From a checkpoint of a small multi-label image tagger: 2.91M parameters, depths [5, 5, 5].
Rows from block 7 of a small multi-label image tagger, named by matrix and row number. Rows with one number belong to one neuron. Each number is 128 + 32 x the weight over its row's rms, rounded and kept within 0 to 255. All counts start at 0.
After each neuron's rows are labels from the 100 images, of 14976, where the neuron reaches its largest size: "strongest on" is what is common among them. Only what is clearly more common there than usual is listed. The data: photos with spoken descriptions (Open Images, Localized Narratives). In brackets: how many of the 100.
# gate: MLP gate (model.blocks.7.mlp.gate.weight, 256x128), inputs 64-127
# fc1: MLP up (model.blocks.7.mlp.fc1.weight, 256x128), inputs 64-127
# fc2: MLP down (model.blocks.7.mlp.fc2.weight, 128x256, transposed), outputs 64-127

gate.61 [120 181 147 134  88 119 109 216 139 122 150 171 104  78 101  93 120 148  92 112 108 118 145  91 133 105  92  94 158 159 161 143 101  83 122  76 109 118  98 169 165 119  95 167 137 138 101 120 117 162 183 143 128  89 208 139 109 158 114 133 104 107 135 147]
fc1.61 [184 104 176 101 115  99 166 154 118  90 100 184 138 116  98  80 112 111 131 107 109 114 113 103 105 100 163 118 150 233 164 145 160  69 100  88 132  83  77  90 165  87 166 120  97 170 150  99 125 152 141 150 170 150 166 144  96 107 123 141  92  94 157 142]
fc2.61 [128 152  61 136 116 124 131 164  68 136 138 152 172 139 161 143 106 101 155 133 117 149 162 142 147 176 138 113 121 121 150 145 143 141 162 101 119 173 176 106  89 135 102 195 130 107  71 156  74 100  72  58  94 135  67 152 165 148 131 140 161  87 122  81]
strongest on: text has "food" (27)

gate.238 [129  92 160 166 111 133 137 189 145 138  42 177 129 153 155 100 130 118  82 111 174 143 138 121 116 129 183 163 107 120 120 141 148 141  87  86 123  62 125 173 103 188 116 106 123  99 117  78 127 117 130 111 157 139 124 101 151  96 155 137 180  71 110 118]
fc1.238 [ 84 119  80 137 115 120 149  64 100 204 136  96 180  98 119 192 145  67 120 134 131 113 118 160 136 113 184 142 110  74  99 115 139 149 141 121 161  95 133 129 172 132 145  99  99 104 167 128 122  82 190 128  42  79 111 160 133 126 151  86 198  71 156 133]
fc2.238 [111  84 121 142  90 168 122 100 124 144 183  95 157 129 118 143 185 143 114 136  78 115  85 198 138 119 115 147  98 137 117 144 132 127 139 109 108 105  96 134 122 130 144  95 112 160  85  67  82 109 112  80 105 149 174 182 156 145  89  59 150 121 170 123]
strongest on: text has "wall" (40)

gate.128 [145 111 102 164 124 124 150  73 107 113 156 109 151 148 148 120 125 124 145  76 152 105  85 146  66 120 168 142 132 138 105  67 145 119  80 127 150 127 149  76 148 141  89  84 184 132 154 102 145 152 117 149 142 105 127 112 120 161 121 125 177 162 124 116]
fc1.128 [ 60 115 141 134 109  48  79 102  80 142 138 153 108 157 114  91 108 109 147 130 165 107 169 178 149 144 120 150 124 139  94 165  56  95 186 176  85 123 109 110  91 147 115  74 112  75 138 120 188 110 139 123 173 123 156 138 128 112 107 147 134 196 179 146]
fc2.128 [158 144 175 105 159 168 122  89 176 143 155 123 189 133 118 173  97  96 136  92 110 164 167 147 125 187 135 104  58 165 162 165 127 140 150 122 105  76 172 108  93 130 117 148 108  72 159 117  92 174  75 124 165 152  99  86 122 119 114 125  97 127 182  93]
strongest on: text has "trees" (59)

gate.157 [124 103 113  89  97 245 134 107 118 162 156 123 166 162 171 131 117  61 151 124  90 106  59  97  96 165 151  80 107  85 118 165 230 153 136 156 135  91 159 169 119 134 137  94 110 106  82 134 120 123 110 181 162  83 124 167 131 162 135 139 135 107 122 146]
fc1.157 [ 97 143 144 167 107  46 129 114  65 147 115 133 133  50 146 139 108 147 114  89  74  92 117 112 235 121 107 145 146 123 126  86  45 118 121 160 105 122 136 152 124 159 147  89 123  93 112 162 119  87 164 108 104 108 106 118 145 184 182 139 121 151 184  89]
fc2.157 [ 88 173 140 159 143 173 182 146 171  97  92 135 125  94 109  80 128 167 140 143 147 106 187 172 144 154 143 135  94 197 133 110  90 150 111 162 110 124  78 109 130 162  74 100  57 138 108 125  84 109 171  86 147 101  78 108  41  94 160 173 108  49 119 137]
strongest on: text has "sky" (76); text has "trees" (68); text has "building" (31)

gate.41 [165  90 153 166 136 113 191 135 129 114 100  61 143  95 119 107 112 129 135 137 192  86  89 110  62 166 162 120 152  94 112 115  24 173 114  80 115 123 191  83 119 178 131 149 104 205 167 163 108 140 117 134 114 190 146 154 125 111 106 104 150 106  68 113]
fc1.41 [ 76 129 148 175 166 100 157 117  69 158  95  91 131 182  95  82 103 183 104 127 107 174 174 120 191 180 102 107 167 126 146 124 100 189 104 139 100 174 113 155 107  83  91 102 140 148 124 176 161 125 145 194 100  87 150 176  72 126 168 126 106 149 117 126]
fc2.41 [167 109 149  94 107 107 198 160 121 116  81 147 152 109 125 114 124  91 149 197 134 127 140  69  66 111 167 179 164 155 187 150  94 207 112 133  94 146 147 129 149  77 115 175 126 197 111 143 145 124 111  79 108 178 110  98  82 148 165 104 126 130 155 149]
strongest on: text has "trees" (77); text has "sky" (58); text has "road" (27); text has "buildings" (27)

gate.153 [164 143 161 121  55 161  79 152 142 124 117 193 143 175 131  67 178 103 220 133 128 152 112  98 174 138 107 126 100 161 143 133 157  81 153 118 119 146 117 114 128 135 100 108 171 154 211 140 140 120 116 146 149 123  96 200 145  80  97 122 150  94 131 120]
fc1.153 [115 165 118  97  80 118 133 130 144 148  89 139  98 170  82 105 189 117 155  91 120 210 124 112 123 123 151 124 110 131  95 122 181 113 122  83 138 124 158  98 101  91 197 179 136 112 218 122 151 130 119 131 136 179 115 113 120 198  93  60 151 136 131 132]
fc2.153 [186 122 158 122 123 190  90 173 135 122 133  81 108  89 125 149 171 218  78  99  73 153 123 150 135 105  73 132 124 157 147 125 111 125 133 121 143 175 152  67  92 122  72  83  79 135 104 179 135 110 117  77 102  55  86  72 125 156 115 127 118 121 140  93]
strongest on: text has "plants" (25)

gate.176 [167 158 102 136 103 203 148 165 140 151 180 161 114 149 126 127 157  72 122 146 102 109  38  91  99  81 154 122 113 146 139 100 144 110 139 129 127  64 183 105 107 138 138 137 125 138 126 134 158 121  48 154 132 148 166 110  80 143 120 112 211 131 139 157]
fc1.176 [186 144 146 159  99 163 149 136 104 159 193 117 147 120 164 119 173 110 110 171 136 179 132 116 126 182 109 110 181 119  85  91 104 116 191  69 155 100 168 118  95 121  63 134  80 194 121 179 116 166 153 107  98 150 126  90  88 128 107 168 131 139 152 133]
fc2.176 [148 165 146 138 166 104 164 180 120 137 140 132 126  96  99 218 152 109  80 149 189 105  91 118 138 144 140 102 110  89  85 136  94 122 142 101 156 112  72 134 113  75 181 126 144 112 142 230 156 122 143 113 107 150 113 128 124 138  84 142 185 142 149  81]
strongest on: text has "sky" (79); text has "buildings" (46); text has "building" (40); text has "road" (34)

gate.93 [135 179 122 156 182 140 136 132 161 134 114 106 108 142 143 158 129  96 115 116 158 160 126 173 171 155 146 155 131 143 142 131 165 113 141 145 119  45 181 142 134 137  63 136 166  82 115 107 118 167 170 101 134 122 140 120  79 129 171 125  85 130 112 140]
fc1.93 [ 99 120  73 146 144 111 198  95 158 138  96  91 134  90  98 167 156 137 125 116 109 111 116 184 186 149 126 123 102 145 104 140  98 110 187 133 158 127  47 159  43 125 147 158 148 130 157 127 137 148  99 127 114 152  74 135  93 203 156 126  89  95 143 108]
fc2.93 [116  42 134 124 150 118 115 216 122 178 151 124 138 155 165 116 191  72 119 109  76 112 132 137 178 146 149 142 136 168 127 117 110  80 125 104 149 119  95 113 177 103 133  80 157 204  94 130 120 141  93  98 146 117 128  96  99 116 153  81 182 121 140 132]
strongest on: text has "wall" (40)

gate.251 [191  88 209  97 102  85 113  95 156  70 150 139  81 156 179 163 148  73 155 193 100 186 106 109 118 115 125 135 149 158 134 147 141 140  72 101 127  54 110 181 109 135 146 116 121 100 144 128 162 151 161 147  98 117 129 120 128 138 158  89  89 124 121 158]
fc1.251 [ 72 169 204 206 143  90 183 182 162 171 115  81  66 118 163 104 172  96 111 133 122  88  51 107  91 115 141 160 169 154 157 131 117 127  84 137  59 100 146 152  93 133 135 115 168 126 148 138 111 127  98 146 129 162 167 154 170 143 180 155 114 127  89 109]
fc2.251 [112 164 165  76 112 126 143 149  75  99 128 166 114 150  98 173 133  92 108 138 121 100 118 143 140 205 123 119 102 117 140 113 138 113  95 169 188  77  72  82 117 152 112  81 144  97 152  94 121  82 125 113  97 118 130 110 142 100 148  90 142 118 106 132]
strongest on: text has "sky" (58); text has "clouds" (26)

gate.125 [104 113 151 105 117 214 139 118 153 187  99  55 167 145 165 109  85 149 184 127  54 123 130  94 122 153 162  73 107 139 123  96 107 128 143  86 112  94 139 135 126 163 159 146 143  77  88 105 156 131  90 137  66 117 130 111 110  86 139 116 124 149  88 129]
fc1.125 [ 96 137  83  94 206 119 121 121  94 149 106 139  88 172 165 115 169 107 185 143 104 135 128  69 143  79 160 129 108  94 153 154 165  98 143 140 172 176 108 164 144 147 151  75 143 126 136 123 130  85 170 150  82 116 115 134 107 130 126  47 137 130 134  55]
fc2.125 [136 157 138 107 114 124 110  70 128 119  98 117 166 126 101 179 144 146 162 175 129 120 153 126 145 109 130  98 121 121 115 142 152 135 150 116  56 176  92  79  53  58  67 121 128 129 113  80 115 120 162  64  82 142 130  98 114  81 159 146 142 122 150 125]
strongest on: text has "trees" (71); text has "sky" (53); text has "grass" (47)

gate.233 [130 103 172 114 139 125  80  94 127  76  87 113 174 123 166  61  96 103 185 108  96 133  99  86 141 177 124 131 149  76  91 128 108  74 146 142 121 154  85 110 137 141 147 130 117 119 133 159  78 109  76 126 109  99 145 136 130 175 130 130  83 101 196  98]
fc1.233 [164 126 147 167 121 186 133  97 109 134 125 152 173  75  95 194 148  73  71 176 155 165 202 156 114 150 143 149 125 124 103 160 177 141 109 141 164 149 144 124 111 110 138 140  89 157 156 118 161  54 126 122 114 157  87 105 146 130 150 140 118  93 103 178]
fc2.233 [111 115 102 117  87 122  90 132 136 166 107 114 173  69  85 131 127 166  98 154 108 128  70 188  96 107 123  89 156 139 117 132  46 119 149  85 151 131  96 124 172 110 137  87 112 146 154 126 187 160 177 137 126 126 118  91 126 132  86 139 133 131 134 133]
strongest on: text has "food" (25)

gate.0 [147 155 120  90  97 120  92 127  95  98 124 124 132 172 213 158  61  92 124 154 196 152 121 144 142 156 131 119 175  97 160  46 162 133 139  96 107 108  85 153 110 144 110  95 123  90 145 170 149 112 104 122  92 119 116  77  88 142 121  44 161 174 176 132]
fc1.0 [149 152 124 110 170 187  78 148 128 113 141 109 178  95 136  78 103  94 127 111 126  59 110 104 119  98 167 136 175 100 130  87 148 158  81  90  90 141 159 131 116 142 152 165 172 146 156 167  91 140 116 169 172 139 212 148 126 176 125 152 164 191  91 125]
fc2.0 [154 110 120  67 172 129 150  93 148  79 205 101 118 124 109 205 157 138 145 154 101 153 171 129 176 119 182  79 183 176 114 169 142 117 153 110 139 170  89 122 173 123 106 106 147  81 164  91 115 148 173 123 145 119 105 149 127 143 168 123  86 139 111  99]
strongest on: text has "sky" (55)

gate.17 [167  81 118 161 157 123  99 132 122 158  88 161 147 181  89 131 200 107  76 109 112  82 121 112 117 135 105 136 146 115 130 152 141 150 169  71 154 104 156 103 127 106 173 173 161 147 136 148 123 103 133 100  92 146 133 121 123 139 102 130 137 164 128  87]
fc1.17 [135 118 141  88 161 199 117 178  95 120 176 177 108 101 154  99 154  61 157 184 153 184  99 118 137 149 123 151 126 106 102 125 198 126 125 101 151  84  54  88 131 121  82  94 127 130 100 156 128 180 106 157 122 107 140 114  86  62 140 191 223 185 128  92]
fc2.17 [ 90 111 146 145 159  79  88  93 146  70 135 187  90 118  61 170 137 104 130 108  59 178  89 150 161 154 144 100 106 100 169 121 102  98 201 138 137 164  82 107 204 138 142 106 100 147 186 128 160 128  85 123 150 148  66 158 100 176 123  76  99 149 129 153]
strongest on: text has "sky" (53)

gate.198 [165 119 143 117 139  62 181 189 107 128 191 129 131 130  95 116  70 119  69 156 107 141 117 202 122 155 153 173 139 124 124 107  91 129 133  99 123 170 106 183 147  81 179  96 154  85  93 133 107  89 155 114 117 141 148 141 104 165 142 123 106 172 146 133]
fc1.198 [161  64 133 135 121 146 141 120  87 106 162 150 110 138 123 163 124 138  89 192 144 184 112 159  97 169 167  95 118 118 170 187 131 104 149 119  94 107 149 183 224 107 127  81 175  81 144 145  44 121 101 158 196 147 157 117 160 119 155 133 159  85  80 187]
fc2.198 [113 169 124  94 107 106 146 108  92 138 120 119  95 160  83 148 139  87 113  91 139 130 124 102 143 145 123 176  80 129 196 152 138 139 115 159 101  81 116 145 142 190 148 145  40  98 136 149  35 116 134 156 145 153 163 145 126  74 126 127 122 162 143 125]
strongest on: text has "wall" (42); text has "woman" (26)

gate.149 [133 121 108 122 127 138 141 152 126 126 184  92 156 113 144 146 102 126 101 123  98 111 125  84  73 112 144  97 154 129 168 136 114 113 148 114 137 117 126  99 124 234 102 136 110 221 108  58  77 146  67  83 138 126 109 129 131 118 152 109 144 103 158  83]
fc1.149 [105 161 170  92 128 148 159 116 122 114 128 131 106 138 105  65 120  98 144 165  99 130 107 119 154 167 131 127 107 122 149 100 105 141 113 195  88 124 126 163 120  91 151 129 114  56 191  70 155 133 131  98 178 124 113 160 163 107 104 147 138 128 126  97]
fc2.149 [ 83 117 158 132 142 130 178  54  96 126 133 157 121 145 115 127  90 123 183 182 128 130 178  97  93 152 144 123 113 129  77  99 128 106 171 111 107 101  82 180 150  34 101 139 110 196 152  85 116 142  92 162 108 171 178 126 167  86 152 110 142 112 111 159]
strongest on: text has "plants" (32)