config.toml
horizontal_flip = true
translate = 0.12
color_jitter = 0.2
mlp_ratio = 2
widths = [64, 128, 256]
init = "torch_default"
muon_scale = "match_rms_adamw"
lr = 0.002
momentum = 0.95
adamw_lr_other_params = 0.002
batch_size = 64
lr_schedule = "wsd"
warmup_steps = 270
adamw_weight_decay_other_params = 0.01
Rows from block 3 of a small multi-label image tagger, named by matrix and row number. Rows with one number belong to one neuron. Each number is 128 + 32 x the weight over its row's rms, rounded and kept within 0 to 255. All counts start at 0. Numbers have three digits each. After the name is the row's rms in percent of the matrix's.
After each neuron's rows are labels from the 100 images, of 14976, where the neuron reaches its largest size: "strongest on" is what is common among them. Only what is clearly more common there than usual is listed. The data: photos with spoken descriptions (Open Images, Localized Narratives). In brackets: how many of the 100.
# gate: MLP gate (model.blocks.3.mlp.gate.weight, 128x64), inputs 0-63
# fc1: MLP up (model.blocks.3.mlp.fc1.weight, 128x64), inputs 0-63
# fc2: MLP down (model.blocks.3.mlp.fc2.weight, 64x128, transposed), outputs 0-63

gate.68 084:171143113170159175113144155193093104161128115088120122114094137121161145088122108170145055133143134194104137165136165131114122099077067122175121142142096099167048095090117110107175166111136109
fc1.68 088:119123116110095125102166136067130128161143140092146111175204131115156126139030115121128115134119126117126169112131100110148159137126178081138056139063131166159083172196161156133110097154160149
fc2.68 073:082102118123132181158098102106166150163148103114165081174138081076156133131139161131093218121091162175123109162126115149179138096117149073154153166180165121094114164154144176183134133129124114
strongest on: text has "grass" (28)

gate.119 086:072109121122146121093079129136145107129165174081119170124179070128114078143091077185143119173080152133120144079089113042143132143161147205153140138177151142125124110109111161117128118134175141
fc1.119 088:127109118114127189119150155134121104144188133131139128130054174109148062100138197155149191130127083123135134114081167165102150086180127137051091120179124131129114136149147116119072136157086093
fc2.119 068:132074149120130139087073106051135124135121133140078081115172134108179144102151143157128069148090149145117177085137104085124149119176118180182092149179110172108127143108136138183146163192141127
strongest on: text has "trees" (59); text has "sky" (57); text has "grass" (26)

gate.96 084:145106185159118081109106096196126142171130099122144127129145100134145080121139157167102107139132104146105147117065101139103104110178148114073107125220125149128139042137126170188160154113082139
fc1.96 093:128158098118144115122158137167174133108110155132161147140131128144116108166049131133081130121131158192170139067051126085161111147087105140117208142198148130125147120123101095066117071143115136
fc2.96 083:094101173109156078135151136106133128149091149084110128143146118108157132097079092117069068127152122137173136131144092092133161114171126174194050162216106119139089123154126099127101120151072136
strongest on: text has "trees" (71); text has "grass" (59); text has "sky" (51)

gate.37 106:136126182122157147086143061157085087094116138094164108137137147200166154162140150143128118143051153141152156113121134093147118183123108162122157050106114105125198125134132118080108159104077096
fc1.37 100:103147129089141172153144060174177127129095131080149072153130104173137084153109143113081122127053124132139121112165148133139111149117141152194101107155216147123073146121177102145099082116096138
fc2.37 121:115164058176095132132150156052181059077099134134167133142110111124115136127102143184176110141109129104163169096146135141194075110105085140108118117114177166109130138094084088112131143164137159
strongest on: text has "sky" (57)

gate.80 104:118152136124151143143133128154102121122092115130072117125120110188161134149089089169176148140069133055128142164102095172174167170123124134129077104112225056129089097124136110125097134175155130
fc1.80 099:148152121171156142164137140166119146150138153145084145126184088124099038136132118125068131143189123163132146053139080136082101098119126107186120106099070113148165131105173131145123113072111180
fc2.80 097:129136149138129115125155129207068169151101162107146124098093166115128105209064131102113131127142044131112098141051136127117174139143133140091161135153149158075102115096169142100130138146067112
strongest on: text has "trees" (76); text has "sky" (73)

gate.81 099:207167128141115120129075166124181152145086155152166071173148092082073108155098154163144150148151152125151097104147146185099134115074109118091094145153119049125143151141143171097105097131107107
fc1.81 103:161119099092152181165073138120130104113203135134124061166148090083098197151123152123097158135109110094193071146073140117160130115123114142134158135107093140115124137160144179059094124146164109
fc2.81 116:065132133132112231070110148134111076164096144109130131102124184108094198149122108101151068134104090106094122135107097166140145100091083110151142100151161137137146121149136156187179092145124144
strongest on: text has "man" (29); text has "smiling" (25)

gate.38 108:081135122130089123142127108107190100185078143103162122131094168140141105148094181115154137164100107120119149173187092166078176105085069054130123144139173161128116096157141142169124070144117146
fc1.38 103:105115156157137107093130130117070075152049159102097110122165117125099140121157148188175133079078161125138172166112141114181116108090185179089156101113090147163105160127129099099114192139123097
fc2.38 107:111161130155107098118147126167155108116217105148142132090154188157081122122070133141119106182106138175116130106153139143151103107190088063099147072145132087161099095146077153161132178148141162
strongest on: text has "building" (28)

gate.79 098:125089149138146153123117202146153148136118115115143109062172109071113212126115202181115116131149116109107144098135125113122148089143081097078092142155180169105109083120094117128105130193084112
fc1.79 093:136113146112123149137123186120159129129151097140112087146133119192096062174201189139162145155104127134141144170120110103132128128104153079145084134118154061061090171130136088062126146139127070
fc2.79 111:109083190083177175115080109099108171107120105162161144061149142119177149148148076124126131125074186157131142133123170161136117107137125095155122114069167098165128128119140053142101070115125160
strongest on: text has "wall" (41)

gate.104 095:093105135152091169100116117144133142114115158115184141087163117089177102085116043104121141147139167120146131094122184117154167147119047143138081124145162111190161113147070106150093108125153189
fc1.104 095:126105132191107187098178097111170161119140149154146144150151168123162159122093053077083108185172096152099114067092132144139131139121062152135121171104153140113098144137117127086075154107150088
fc2.104 095:163085116162114139137161115154121151159120121233125113167213175120103142127114152149121085107102150114173176139121084074194126135129167073091114125124121139146115127147113110165120074130155178
strongest on: text has "wall" (50); text has "sitting" (38); text has "holding" (36); text has "table" (32)

gate.40 099:116099164170180182094153121125084136133171093068150164135128118072167037115133132085145137128136103116143120214149113121097116154103123125107141137140207094108157193105138102100137120119124123
fc1.40 096:129115128103134168148176160133168096156063109120192142157134165108148200118126168152135137085117125144140142078127075115071113132189134094127131134150136110095094110070153064188115111066109117
fc2.40 117:173147155146194183097087104079130135157102120130107107104134133118109080169129105079130094113074133106146083105134147193123103132120148118143140121060187174125160114125092125100205087168088148
strongest on: text has "trees" (61); text has "sky" (56)

gate.88 098:162108129186198098147116116186147119103147110138138153135099101103140142173103133143111106085112155134116097144247139116148111104111090147141088142095093128128145136164120091040084109167144101
fc1.88 099:176091127122125164187121115106123112126082188216161144169154107124141123133118140077122110156080138107128154090039121163137106170178147108105144098168148068124125139121169093069151131141124119
fc2.88 110:146113150117133144075150144169109141086111126174140104130080085174138142124188169105104179126149101110130139081171021163143127141124152101137144097140216158154145114120154123158168088140166124
strongest on: text has "trees" (63); text has "plants" (42)

gate.35 107:115109141121168137083149127094119069133105142107144205113148134107151138062090099123177166176085095081142126079159125125102130154179111138163130127129141138189094121105139092122053182150173167
fc1.35 100:139120125157124135095138085136129113135159134132062199088112190169155097124116080171139127072128106126104147134063097201157135161087118145169118143118146111145152156139071099085100061149130173
fc2.35 108:125097174145093152162092163154156175118085116140150151145154087148141090137152084111173111103162161077131106121169100133193139093115112104167089133151152150179187077127094107151070095168183131
strongest on: text has "wall" (50); text has "holding" (41); text has "two" (27)

gate.115 095:107131092121088134135158173120139086161074176161129131079124107081148171098073074111157184113184136114166090101175091153149125104138161171136154160171124120151104064167176103165118121114142103
fc1.115 104:113139148102125125157098102141082105178189098180109153060134145129135110130156116169113146095121141123152084194150105143146148083112123115089192125174074104071156105119124110107198147109193107
fc2.115 097:131112132148175168126178166165153169131072137102114111093166102142186099193117156069137115147145132121194096122116177178132105108135094075120119084147164110111141129150073144118092078172176119
strongest on: text has "wearing" (34)

gate.26 088:097187126148143146086099122138089113142053171160154143134160126097148110115147135129172123148106131078175086071115160106134085178123103116106168116093184072190110150191127118132172164124128091
fc1.26 101:201039143108109125136153100110152118149064121116159130075138132118114120155137120128125149166098142120084169079110120130143087093140128157193176167093176113188091114155128132135198105144098159
fc2.26 107:111133138196193088132174134103133151107160141086153166082129169226119151143100174104159155150155124158155127184138167098120042082098143139150138117145100094104135112126082132096118142131122114
strongest on: text has "sky" (73); text has "trees" (61); text has "clouds" (25)

gate.116 110:159147132127137129080111098091126102201124153117109211097099195142170173098118126134170114122132150136106101048138137160124112156134109132069116100113111085140095107154122098142111183129214117
fc1.116 108:108119125170090102092143121138099154139096148161113232087117168124174079127123088141199103067097115110146147176100090178183114125133112155159118087153111163133067157148100115121126147105139127
fc2.116 103:117077158083077186164106173161178170111125146136142165101189145088097084107118098147190148075119076110126109193124101137135132126114088065181094131118138150178121093140127106151123129135140145
strongest on: text has "wall" (46); text has "holding" (40); text has "sitting" (33); text has "wearing" (30)

gate.41 093:116056164079179104131139148140150150087171094155104111111151155102131057144121184139115158138105145131163149147032136123124158141116101113101157172160159105177098143063101112133132129080167106
fc1.41 097:173082124116155100103110161112137148088120178129170156105154108142097117084181142133114123159137139133181144093091082130077075121103171169088137119193190199091104128132102132156104084087113160
fc2.41 098:116185139111167151087141090161137182137090150118080063097178100090136149125146119091104156145151190101169076097165162109129109136149091140179131097203110114123155130149151120112089160187148120
strongest on: text has "grass" (36); text has "plants" (27)

gate.107 102:099130113128147088157047142146147141105161089123055149196138094159163138126100104136148149158073204087113115193120094150110130165119123143116121147154155119102128166107140141121062142144144058
fc1.107 095:109148159112130148142044140121164098166076105135195135103172113135103103158171132170100125133126105097138086031153116140095149178132120051132114150110101122125134120170156092123195155126133125
fc2.107 104:168113072117107162188089069114102183169124173098120183155070090099157151091115101116138155100153152118095192113130114162121115135128128123104108079141144200139147096142151121154192117094132158
strongest on: text has "sky" (74); text has "trees" (60); text has "water" (27); text has "buildings" (27)

gate.82 103:147159140135110096108138152162109168104067125121144153096171149097200139101087157099135083187118153119126134112129032089167120131124053112161174101124137157123139099140128113122131131076162195
fc1.82 106:095117153049111090123116071137117116187062155113107161151172114114149110121137128083102104137171087142156133105137181206178164178171094112091070154142142136130137120163142124104094109144160131
fc2.82 096:118023142152126116138143087050153119141122165177149157162117128134170079081130105156130105062140118155087139153164114092171132096140127091083126106153145067119131146113149151132118140154066091
strongest on: text has "standing" (50); text has "woman" (27)

gate.30 111:107100112079099097168165096165163172132139137111145110141066154139182108074133101090153163132144158191106110106092090141210142111166112120139093089116106164158150158140138107103047125110153158
fc1.30 104:134105124108159092111122150161114118161149150078146116147114093145183129149109147120151055189082112160164130146083135084118136101212113092142046113110124130166110132114139155193068166114157127
fc2.30 131:107091079156129132100123142118093137140162086155111106175120060131146141105143094151212139057105117174150171157139109052133079104131051083149143161151122094118123132135167148128099126167116139
strongest on: text has "wall" (41); text has "wearing" (34); text has "smiling" (32); text has "two" (32)

gate.125 124:139133133124148078171119150142130100105130148106118085109079084094163139162158151133104156042100137077156119123175143115110153076184170122127130104162114170107198132155104138096183076110192131
fc1.125 118:114084152075145148152141126099121117130146110148089150136109088124096162140114125143094164036122123133126075149161123113096119116164189115110169154136183139104032158123190135137173080156174127
fc2.125 136:080157137140166065211138141101148163097098151147164140143182150140162129111125114117127132038174093101191162150112138145127120152140136123163128093063099106134127142111103103144111109133202173
strongest on: text has "standing" (53); text has "holding" (35); text has "wearing" (34); text has "man" (29)

gate.87 096:113123116175131082052115182151112137140106201133121117081109142134181133146121098112135132167094159158088107141088102130176105090122116090107082110167115137078175090126149127172136156166146212
fc1.87 099:109152169178151158204112188125099184110168147130131139097051083088135114116144126151117108095108149101133115139092094074143098108137155120158180168095108132143083142128106150072148169143111192
fc2.87 089:163181142140132112089137161122100099155096112123126151156156048123106136116092152159131141156102156119126185173138106176068154084075148163120116122171113179095109188087137123071146056145135119
strongest on: text has "standing" (56); text has "holding" (36)

gate.118 106:088144045075147097151146084126133106105096142154054106115126114112146172186195163127089115135117159102177124171141128131146104164188139147123138144063151130085126133203122109151140143118155126
fc1.118 110:139176173079132120119138170179185114157130084133071132166113084098133130174107128109170127124124127123141183183105113133111051125088157091118121141062122104103086097149136149172165140124200135
fc2.118 113:092103108165140110094141140091148145085165149122101144126137060106136126094196107124154080162124157138144116118105117128179144149144118141196069161178085121153138143197118133156156139074215119
strongest on: text has "trees" (86); text has "sky" (83); text has "buildings" (31); text has "water" (28)

gate.120 110:136129131161127113093166134101096136164137089139095204067096173085122145098087114136144104028113177160174149101065131112119127100135154091204163148134127119126134144149161139108113113144177119
fc1.120 106:092086123129145175136106181172148148107121177132154094140152101145082064167073121119130115188133163132150142085095142159200139108117079103137101151102152154052171153118138105155131104082088148
fc2.120 117:097149174141122060087119165143159111102108106093065148104146098081124188122128206110090113144115150092089093038149122103128119125069143139101144111145123106127118123096124121121174121060093113
strongest on: text has "standing" (47); text has "wall" (40); text has "two" (39)

gate.101 109:131131118105143132161149123167184102099109182179057126095132144126144143119067172115100149154138072089077171164137187084125152136158098114162126138074150102062114097126095151179154124169138135
fc1.101 111:155145143171070181057120137084063113097139169180146114088152199104115168144160182112174069129120110165139130124124109120085137126103121111127117168165111151102132115152096114080148105165086097
fc2.101 108:113175105095117160164153180143135155152135136115068132128188108080129081104048108127109194102178157090176157161165139127184100120122156171138149083143136156131159151108106159135152120084097162
strongest on: text has "sky" (63)

gate.60 101:118179059171126112084143117101147154140116143128145093072101132132123167166173131114094137135115150153188162184129152131106111108123182113161136082106092132097175074061057144137154122101177139
fc1.60 095:116167148089107130144168132126147100149122152205118085098142081113155127184106120088134133190097145137178147129103121117147115157121119134088132210074100119071028108145153110142145148099147112
fc2.60 102:090149138135147104100148203175091127133111110105137096138160106099166075077172125160145136113157152138151073101094156177160127146138098100122164133179097165144070163093091140138054129085176111
strongest on: text has "sky" (50); text has "building" (25)

gate.70 109:128076109176141107039067094120138107142106168119123097145149131049120130129112109131158159203143168119100100106143197165144120141119126173132091140192109125078155096160136114174142103141137118
fc1.70 105:135144158120147153174068071104162135151184128149135066113165151061063121127116159159130158029145138093145147143080173113107147112181121144097142134082109113109101171124122120107153139138165110
fc2.70 127:101173126145128120101091172119119089169055175097075091122140160127123119134122163150154120211097170125109131138138103161100103111121095134129140160200133131169127159092195129090124162175150188
strongest on: text has "wall" (48); text has "standing" (48); text has "sitting" (45); text has "people" (44)